{
  "crop_scale_min": 1,
  "horizontal_flip": true,
  "norm": "layernorm",
  "head_dim": 16,
  "fused_qkv": false,
  "expert_mlp_ratio": 1,
  "pooling": "mean",
  "beta1": 0.9,
  "eps": 1e-06,
  "warmup_steps": 1180
}
Rows from block 8 of a small rotation predictor, named by matrix and row number. Rows with one number belong to one neuron. Each number is 128 + 32 x the weight over its row's rms, rounded and kept within 0 to 255. All counts start at 0. Numbers have three digits each.
After each neuron's rows are labels from the 100 images, of 14976, where the neuron reaches its highest value: "patch colour" is the nearest of a few named colours to the mean colour under the peak. Only what is clearly more common there than usual is listed. The data: crops of objects in photos (Visual Genome). In brackets: how many of the 100, against the usual share in percent.
# fc1: MLP up (model.blocks.8.mlp.fc1.weight, 1280x320), inputs 214-319
# fc2: MLP down (model.blocks.8.mlp.fc2.weight, 320x1280, transposed), outputs 214-319

fc1.229:077085143128116140154065137106173108176060151081169173080157105112145144100151145117102124146172156133173148160110146118121137174148103171118176127165169069141104117131136079089137141185134114163160130171122145130140127084133072128108174100097105180129094119112088164165150138116168172112158113070155139143113135114113
fc2.229:128120110133128125128138134117108115106181144141111135131139158131135139125123118098125150255125135133117113123118093121133118124119120121116122120101126129085113125141135134130132059120169140128137117134197140157135090126137119182114128134144124120139135120104142126111114125121108109152123166142138125164131090131132
patch colour: cyan (26 vs 0.9)

fc1.71:137167138109161160179168084170100157096100147156121096168130089093120105138132138124154108208099142073108098143097166134130146116117126154156149083181140085127087112128167132092106169160130144189111139090085138144181180163086123096139095185107148176098118123154159096174176148158164139098167126156099108108132183134175
fc2.71:120128111123130120130135130121106120110144127135115140126136148133130139125130117113126144255125134129116126124126084125129121125126123129144135114118129126095100126144128132123126076115177140126137118139213134132134096122133134162110133136148120119116143131104142133118117126124111115142126178138141124168129092134133
patch colour: cyan (26 vs 0.9)

fc1.151:134159117159139126111106130155098145164120071085155163095135096171173149115079106142117142208182110148114148125149097092081100160157109096100103135211101083134142161124170097133119156117138158157110089121079135112154179133093035094098129134163132169085173158151134100124107114136181145110144084102079151115137158134154
fc2.151:126132116126129125122142126121116113106163136133112136125135150133127138131128121109128149255131135130109121124124104136129123121116122128105130125112126128084125124135126124122124072110162141117134121138165141143135094123132074156116133135137124114129131135113141134124117131126105114142123162139141119143126104130132
patch colour: cyan (25 vs 0.9)

fc1.50:173099079102071114104076138130138138175142116110131170110083152089155094111128089162094156091096176176112101093096115093147097128182094154161151086108124166087159126108182142105113126172181108083174153085121164085096107103139119168160125088131096079093175138177128078176068143079131076076141146147141172164112108141147
fc2.50:118111115093147084117154139117115134075119123138106168130131146126108139089149143060125105164119123129103128128128072126124133114118132132238152131100120109058072128146121140108126058123167129118176133145250105116116070135120178185114140106128103120101125104112162146078142122138129084173140209157112105186134116130095
patch colour: white (49 vs 5.9)

fc1.112:090084103123153128135087110196157134096083124130177098130090114143140155152095093140113126161155085130095101103184107146076100072153114109144150101108098131124145109082163153130087199171061087101114104098132116113157116119142095098143136111141146152135120165116154150150111089161087176122188066068115112118145138175165
fc2.112:125126108124132125133135134123110114092159133136114137127143144131132136121126117104128147255127133127120123127123091127127125126127123122132125121114119129084120127142136131128126066116169146124135120137202138140131087123131112165117129133143124118126136123105143133124116129125109113142124180136144122158124094129129
patch colour: cyan (27 vs 0.9)

fc1.262:139143147161079153192082159149200111098067112111139149080129131182084129088081157146173090131116116111163132096133107072147100179160134159176118102177108154160082122104189152172160189104100114146131172082129113085182109108115068097126100180164114171150125114118142140148143112101109183125146052120137112077097111151123
fc2.262:119132102137127127130143146103109111113162130132110140125116179135134142145119112113130164255130144126113120130127095142137120120121116135120137115109135128088106123145117133129127046108179145125133109136205147142136090117135128162105137143149137117122145128097148130128100135121104121142122160140155120167126083144138
patch colour: cyan (28 vs 0.9)

fc1.756:158142134106158077188146159094167156141064160143158118127133064118160121100148082099082117171118108144081176141190136108135145097122120119088100167178118098134104165149103120159175155132111117180094178152064094120156165089112051100145126084093156175096161102166100123144141137111098128097155138080136179136100101139090
fc2.756:126131099133130125131136142111105116104170132133113137124127162132139146139122106100125166255129141132114118125120097129132119124116117125120131109101136128081110126148129134125129045109170149127136108135206146144135079115134112173105139149149129118120141130104148130128099128124102112143124174136156120165129086139140
patch colour: cyan (30 vs 0.9)

fc1.249:131153078138161116097101087167157151107086117087104139150156163093121091106117165165079169173148098174166077173133085108131134173150084162135131167188130112109087150101135099132087105091078148156151167089103176128128082105125123145168118090122107163132160085091106159175085153105102101133090062137153079124138120127180
fc2.249:119137111125134116129140135111104122106153128133111137123129153134122132127119123111135144255124135131113133121136093122134116121121124135146140113113130114092094130145121128124129060111182143119135115144209135139131095127136126160115129133143117115122153134096150137115117126130115111148128169140141124172129086141129
patch colour: cyan (30 vs 0.9)

fc1.730:146146138101123146128146127138105161110076116130126177117136108117123111084160145165170084184166091154114128178172175098170091139116085170101130109174177144185082131100183167166156190150159161161090149082080081158145164125093132133088168134091176132091136173181079135101120091105107104075080110154126096112125116115175
fc2.730:116127097138125129138140151097096107104186112144114132121127155139132140134119106123140182255118151130128132131121085135134122125128110130145133111107138120072100126151122125152128023089191147129145105140239156154132054122143150169106136161158130108124158135082154132132080132112103115158106197139150117174130051138135
patch colour: green (30 vs 0.8); cyan (25 vs 0.9)

fc1.213:147167152143143100135095169171153174120153151166092110130118118094097189126135143134153157155157178080167080128142100170159133135137107076101084122186132137175156116145157077105106184124160150131121166148147143112137148157119136112099115153126095151151147144127071118141162160159089180108166090104144138121138181112118
fc2.213:117121105131134119134141141112099116101162116142112134120137139134123131122116119120140158255119138130121131127128093115131121122129122130164125105121138109080101130156125126137131026107203142125145114138244135152130077126138132168120131141159120115128155136085148132110108127120111108153124188146140125182137070134130
patch colour: cyan (28 vs 0.9); green (27 vs 0.8)

fc1.440:068113127115172084102101100142124133171066109118105167148125064132120119145127127197105145162174143130172103135133109137150083161113096177153149110184153073208164154159153147135142136176093143126139150109127086091162200160082092073122144087095162142084153170111116158133135089123151171088167096103093117143138144091091
fc2.440:127130115126130129129134126122115118108156145133119132134137146130130138124129121114125140255124130129114115126124113130130125124127120121108122120119115130088130125133136132121130074123156138126133122136177134141134103128136064151115124126137122122129139117111138128122122126125113119138125151138140116142128105127131
patch colour: cyan (29 vs 0.9)

fc1.272:140162149172170156108116119125135153140079089137169090139104095132154138129111160192083090131101076099167155149165162143162124111174097094142122119207167147145128125065145153115122130089087095088086080144085124160122124152124123097146108093159170141067093121195098108116184136166097109101157087166173188109132109119132
fc2.272:123127106130131124128134132117107117111163136134116137125133154130132141131123117105127151255128135131116121125120095126129120125122122127130129116111128128084108127146129137122127057117174145127135115137215139142136094119132134171111133135146125121127142125103143130120114126123114117142123171137146123168127094133135
patch colour: cyan (31 vs 0.9)

fc1.767:109083102142149125175084155168107167160118156105138080165096160104093093152093079164187118163169118121163152122146118100148134164157091086091102066202158123164175089106154158099131210164104089185093111120098115086158151133133100099174153160146099118142189126162098094187111101087105161095123054109149106153135171131119
fc2.767:109129114135125117128148159085085111111182081157124137117108130139114130130113121131149171243110156130140157129119092129125141125144112140176139100112140116088096129162107118173134015077201134123159118153217155158124039135149098149112131178180133103114188159074157133127073135110113116188106218151132125179133052130131
patch colour: green (25 vs 0.8)

fc1.283:171116190146116123099094119146089119116088147168148199186084133132097102106197152122153160111141141169101154131164115114136104131069142158166141114186100106136177114175119132130090183084139143148163085130156103111160140086117126080127102140149097093092075192192076171060129147099124102101121159135117183116153096112121
fc2.283:134128146173127170126126124140128113139224156120128050143133101127136096139110136179129145000123122136135109126137215118139121128131132113077092128148135128196192131102159130132151158135103119130101126111022143168152177126125048059170106113115146132202144120126108112124134126132140125089126058115117145091138135135110
patch colour: white (35 vs 5.9)

fc1.264:116119106084156167159073082099083168106118095165168171157174093124080184180136161143138096126100138140171092077165137144079152148145170172161099175185101176095184113157112155137150110151093149095114112142159120150158151161103121092152091160086133169134091097080148173125149168119105138129125076146088135152162140182116
fc2.264:133113162172117168130133118141131117161210143117122051127139119123144098143114139173129156011134133120139127136134209118128120144132128121096089127158100139206180116090157119128137169136084116132093126109013153158148189121125045039164103114124166123179140125139100128149136136118137125099112039121114143048125143147113
patch colour: white (41 vs 5.9)

fc1.370:141162094182138155156105091164150091159062122153084160072124144136101164128172139170106137161117147120177170122133149137150145162143098089156097108170145139139097132125133083104142157135117088124163155130123148119105106104146103099168135143114176179160130131158102105153185125133151122061137079154089167079172148114168
fc2.370:128132117123128123119134124121117123111157136133116136132137147132129138127131124110125135255126130130109118123126098129134119121121127129115130123111120128084120125134129128123127081118157136122133122140180137139133102128137085157111129135140119116130128126111141131121119128127112114146124157136134124148127104134131
patch colour: cyan (25 vs 0.9)

fc1.598:182171099186073134117163092108096129096133161131065119112097115075097123167081155081159090132098176141129095135065153129081160147124154112174123165159184092124113158185160124123106179158078123180094153100086082103154106134086176174127105111147156125076095133131144138084132113101152177128079099108150154114174156164180
fc2.598:135138157162117170106134113173141120126168166106118081128144120132122099132128153152116136000131118123126122127139199115137116138135135115104108137158106132203175115090159121102122138145088126116111143118028145154143172124122000063159103078117146123186135102141099130148164137139131120099144042128115142086123157138097
patch colour: white (33 vs 5.9)

fc1.276:064167162090152110127120106145103142169111074109176160149075084175170104130150116165102147113105106155158196133163136081169173149093139167140176096210133153195135110127185113112107109095098117150126127115082139167161175141125090133151162151128165147137134101189092120123154095153136105057108078105145194099126175123160
fc2.276:127128117127130129127132129125117119110149148131118134132140146130130137125131125116129135255128130130112113126126113134133123123124124126095123122121120128089134123131136131125125078124150137125131125132161134133135107125132052142118126122135122123133136117110135129123125130128110118139130149135136120133128106132130
patch colour: cyan (25 vs 0.9)

fc1.159:121088161112138152156085082177106172124067135162086182090156099117093180123149122164169102160120148134182188116163182138158121127175180161120118116190189118205082141117099165090108132173069098173119168114135090146119138120101057079142164083149084184122171147131090101140121115097177126082127100142094099089108177113142
fc2.159:127122114134133135135134141121115114099161143134116122133139152134132135125128122116126151255124132135125114128128103127134122123124122121099120126118125127084129127143140132132131066116164139130129115129191137148135092125135104151120127135143125121135135124104136122119110128127110115146126158136139114150134087128133
patch colour: cyan (27 vs 0.9)

fc1.477:144165115173108190175121142127107166159109129093131176178157141181143167094085146134147115153162153107122105172128170129090126114117143161168092169150142107096154113150165128146080128144133159168137086167135140110095150129139105105118092124089152189125138164124146091170156131094107141131100064082093144160138165129171
fc2.477:119130106131130123131135133120107120113148128129113135123124151132128134133122118116133150255128137128115126124132098127131118122126126134134137115118136117096101126144123130128130059116182141123134113138212137134132100120132122159116133133144125117121153131099144133125113129126115120137128162137150127165127085136133
patch colour: cyan (27 vs 0.9)

fc1.43:079084097123146165196093103168179147111132137103147123093155060150156144125103097144156113198171132082170128124154130115067177162154093098104113113152089099133144102113142127135153153138089093118129102154150105114136125096062045104111097178102173171069125181163092105148130111130118095080084133087149118087130156157124
fc2.43:123132108125129125122136130113105114096147145135114138131137156130130140125129119105124146255125129136111112122130082134130114116116122124128135119100136120088104126143127136119126066116167141124131116137218135143139092125135120177112132130136117118136138119102145133111118127129110110151127173144142115169133092129129
patch colour: cyan (25 vs 0.9)

fc1.287:110115138139158125188142134122115172127057153173161087140112092116096159138117131140181134182136133158173131118118128147095129125095122103181123095167084082124104150169135092168086208183133105189147131111129155154091207166070131111154139170128166179131164136148092087183121146086163094066125097145168153151175168128088
fc2.287:111129114140119128124143151092090115123174114141118138125106156143122136139119121129140163255121150131128130131125088140140124114135117142148135104116149119089097124159112116153131030093199126123136119137226148146137070129143160149112137153167134116123163147086149126126089141114108123174120190144136122160137059142136
patch colour: green (28 vs 0.8)

fc1.533:102129146163118096104179102164093100075143161154159105154084144175141092167097159093107112148093140095121085122102145081156178176098164137158164151132129085087101121183094150134083175140149088092125125183151129167160099128074144169123108070120105089144103164145128162112157158161122165150129142186073192126114091142081
fc2.533:150155146149113165151088147152148139167127138108146063159152096125143138150143117166143117017127117141161115109142172126116126120135136108134110135120100147220166128106168118150139206149094115150072108089067143097127177121140117080125125158107130132137104118145094103179122118145118155082110072080136141046114144114153
patch colour: white (36 vs 5.9)

fc1.605:067078161154159063099123086142129126139148150139113127110089084154132088137174184103080117110116162153176134154145135090129136177102156100149179112191188087124122120156152152149131185158101147172162094165138144113157093099133158154091163084127067136151105121119146096153108170115199155183111179170129109175143104115108
fc2.605:131122158159124163145113106146137121160182142114120071140148096119149112141124133178140122022136129121152116127134213104131125136135130120101085133170104139206184126099170127128139195151094116136098127102009138142143202124117066049157115112120151142176133148139095117138148129131126133080116037101110169054123153145121
patch colour: white (42 vs 5.9)

fc1.597:137132130149105138177126154188145104118098151135180164166161089127169098083142127164144110171120097104173122150127127135181075103090091093162161135140094142191135087103130101121181149150073131159128119166082140120084097137139093136103092137097170114109089163171079088152179093134168113105137140104139103086108126166164
fc2.597:117131106130132125130136135108098117111152125129115137122127150130127140135123116120134154255127139127121127127127086139130125123128119131135139110115134116088098125151124130135127047109185140124133113139231137137133089121133136163113134142148125117122155127092148134124110131123113122148121171138148122165127072139134
patch colour: green (30 vs 0.8); cyan (28 vs 0.9)

fc1.475:181148125090098159160112125119176115183092089161079111167163116142112166107076123119103141162105144155124154080123091185147131160199090161120126172129094144155168111131184089138142127151109087093128073071135121143163088127182057118071087121105106159151149092120091143121099125127090155137131097150106159123143136118184
fc2.475:122132111129132124126133134109109125113155129130111137128130151129127130126126123119135142255125134126118125128133100128133118122124124129144135120116132117103093130142128128128129063119175142124135122137207132141130110127129121163123129129138123125126141128103146129120126131131117121137127150137141122160128095141122
patch colour: cyan (30 vs 0.9)

fc1.555:149162116120114120143137105101171148148121083084148100120099096111089140132153123179163091163083125122111116112138162160177105159108119171167113121171112091156100147095170117153149179098060125175106095074102155130172085174138081148150125183144149140107143116200102100146163153118137167114111080125168158129144128121158
fc2.555:120132111129130127128135135121110116118140131130113137123130150130130135129128121124133141255127137126122125129127100134129125125129123131126135117128128125110111123142125131134124081119164138125133121134188135131134108122129099145117129132142128122126151123108138133124123134123115123139126152137141126151127100134129
patch colour: green (27 vs 0.8); cyan (26 vs 0.9)

fc1.197:114122165108134095114165166154093161114157099156092157178124124103127083099108098174122121104126124131113128124081104129124143078098074111080178086138163110183149185119128122175160117114117093140159174166150161121145180120166157095079153074152065133053089182160142106128140138180199089110122152093166095165167082169179
fc2.197:121099148161130160155119100137138113189210136134133072133138108113155085140121130165136137037132141109150132139131200109128131152126125135162084121180099137189150124094159115135134200138102118142100127099030147142140204125112091052173112146124182133190140177150096131154126147122130126076076079110120170044120164149115
patch colour: white (30 vs 5.9)

fc1.536:155094136124082150166134112175174135134117113130123136128140116133149147075150166186143161123104162149132129146187174153182110142111122131107088097203160116127082089132158088114122186136110080177135085089148116136101175102086089168100144170074113176107117120195106171108159085112186128095126062145090112149149129086113
fc2.536:118130110135123130136132139119105119121149134132112136127129151136131137134128119125134144255124138129123124128129108132132115123130122131113129110124128126101120124145127126138128057112180138129132120133178141140138094126137090143114130135150127121124157131099134127130115135125111123140118155134141125144130082136133
patch colour: green (26 vs 0.8); cyan (25 vs 0.9)

fc1.87:134113084085119157191124082165119122178091134105089146138114143163184119126147110140104108150122152106127171174115129095114084139119146147142157086184148149132170156094157090163082143150131127114126107181124153077160104157112071085145171098098087097104118191168095127134160133099134155078180117100116181087116205155137
fc2.87:126130109129132127128135136117111111102163138132118136128136154131132140127124118111129149255128134128115114127124104132129121125121120124115124121112118131080123127142136130128130055113166142125133120138193137144136094125133088160112130130142128120126137119105143131124115130124111117147127160136144114151127091130132
patch colour: cyan (25 vs 0.9)

fc1.602:086101181107117114156103077135172105185106137134159160134149091145150125101154113173121117176131107145111107103144120081097092133179139150158142116161113131161100174147109162148154198124141109186160082146097135100127165129095040142102104116128112110157137168159149163118178092094200182118166083151115158125179140113117
fc2.602:126123121131132131127132130116115116112158150133121130131133150130129131126124128129130134255126130133122116127125125127139124127124121127083114121119119129098147127133136134122130071125151131127136130130152135142135115128130051136124123123137126125139138115111134127122128128128116120135128140134129119134131102137131
patch colour: cyan (26 vs 0.9)

fc1.411:121077158165182108176164154171138091146151088114089121178091148095133137114125130106099130159164121065170195183173111107080084102181104094098138164123094190082129147116080070159176116169118114149191088119111085107151137144141135144171113144157178140154126155086120071142150134172157126125173173146116120098115154098135
fc2.411:146160164146121160122135115170144133189079130135111083149181115129126115112135156141127120070136127127113131109160123113126122132144140120158150123156067153207147109117184128099110252128106115108070130113055157084144190129125045079121096106107120114162132093146100148136162145151125147126131059144112139046128161110116
patch colour: white (43 vs 5.9)

fc1.513:174128142108137137177168157149139158156100145091083107087154157105141145154155118110159179107093119137091105082082080121153152119156121087087131151103098138098106169148102159132105159142180126189154149128168154091082091125090162097157173150174096134134081077147146089087141166148126082122100130173082104117170124101100
fc2.513:112153171157128146116124097160129120155177150116117066123116095128124088143108151167132117000131113145130134123161208101141119117124144137136104126150152102211191134096128124100137153145090115112111123131013136142149184132131005051159124094113142116171151133138113132137145126136135098107145048118110159087130164138120
patch colour: cyan (26 vs 0.9)

fc1.468:139099095152149077197103127111167130140136128121173120154101096149148120131108162118115162196090091085165148092127155085151120168176140147170109087189186141158164152093144099150088158090112172152125080082059077124088162121100047114118113168157119097111089166130104122121104154182176097119170076149165127118117112163147
fc2.468:121134105128131128126137139108108114099168143133119132131140159133131142128124116109127157255123133133117116126130089135136115121118117125128132121101130124077099130148133131127130044109180147125129112138228143152138083125137141171110133140149122117130143123096148130119105129123107110151125181138149112167129073134130
patch colour: cyan (30 vs 0.9)

fc1.448:114151176127138098161120107185093153113116104111134144159096142139092153111100116152163141177093118091146162147161164135107092094170178115159139094161159124208137159125130126093144142145101163143165097092141065125163188164149064066100099178142099126119145115146108091159140084103167116059096096114083149102166192164115
fc2.448:125125121134128132129132126123117118115153145130116132130132146132130133130128126118130134255128132132118115127126126131133123125129124128087121122124121127095137126133135131125130075124148132126131128132151137139136109126130051135123126118134126124136137120115133126125125129126115123133129139132132122130128109133130
patch colour: cyan (26 vs 0.9)

fc1.388:122083154097180129151094073177174109090091146106092109091172166122130092157143174163122084149115080159123115135166165154089140173090161176160095118188145120142081123078139106082183171148083123138129148163119114165099175088082106120117125175161112103145114117152138088125118165185102152149082063155123104156153104168140
fc2.388:123126104127127123133134135115112116097163132138113140127138151133132140125127113102124151255125136130118123124121080128127120126121125124147128120108126126081100126146132132125125055115174144128137114137228139144135082123136149180109132141146125118122137126103145132115110126123110109150121185136147120167126087131134
patch colour: cyan (25 vs 0.9)

fc1.737:094110160083170164133158086107160167150105095169142095128094124120164104104119171080173125111076126118132137177078068165088155173154175164096135069106149178180104138151133165071081198130164148122111164157174141146071088161177125170118144101158116105134168176089174125109092143177162154152174093148092077085169087104146
fc2.737:127126146164113165131128133136136120150190154134131069142124099127128090138125135169131119000119124128141112129149196121132118128129145120105103126145124130183171124099149114127142146123122109134106126103072148155150174131131080073168104126113146132202134125132105124123132138133134133094114082117122148095131139134104
patch colour: white (34 vs 5.9)

fc1.457:088127086133104124155163166157102088125174107176101118144139168184142118090124109106115167098086156174077154075180077166153174076072114180105089079146101176166179111100097082128148093140076092115162103139129162157097171108161121178094125087158141137155146153166150091170165116168155150126166180093082147093076119162144
fc2.457:146113165133132127144124128158134144130087166134120095143165134123124093066143163145124081155120113100136111130139143083128133148135141108128125136151031160161171127125200140089128159144111110134115162135062140105132200156110000121115068086118115112140136094145103136122159115139134142111124078148080156050127150145090
patch colour: pink (25 vs 9.7)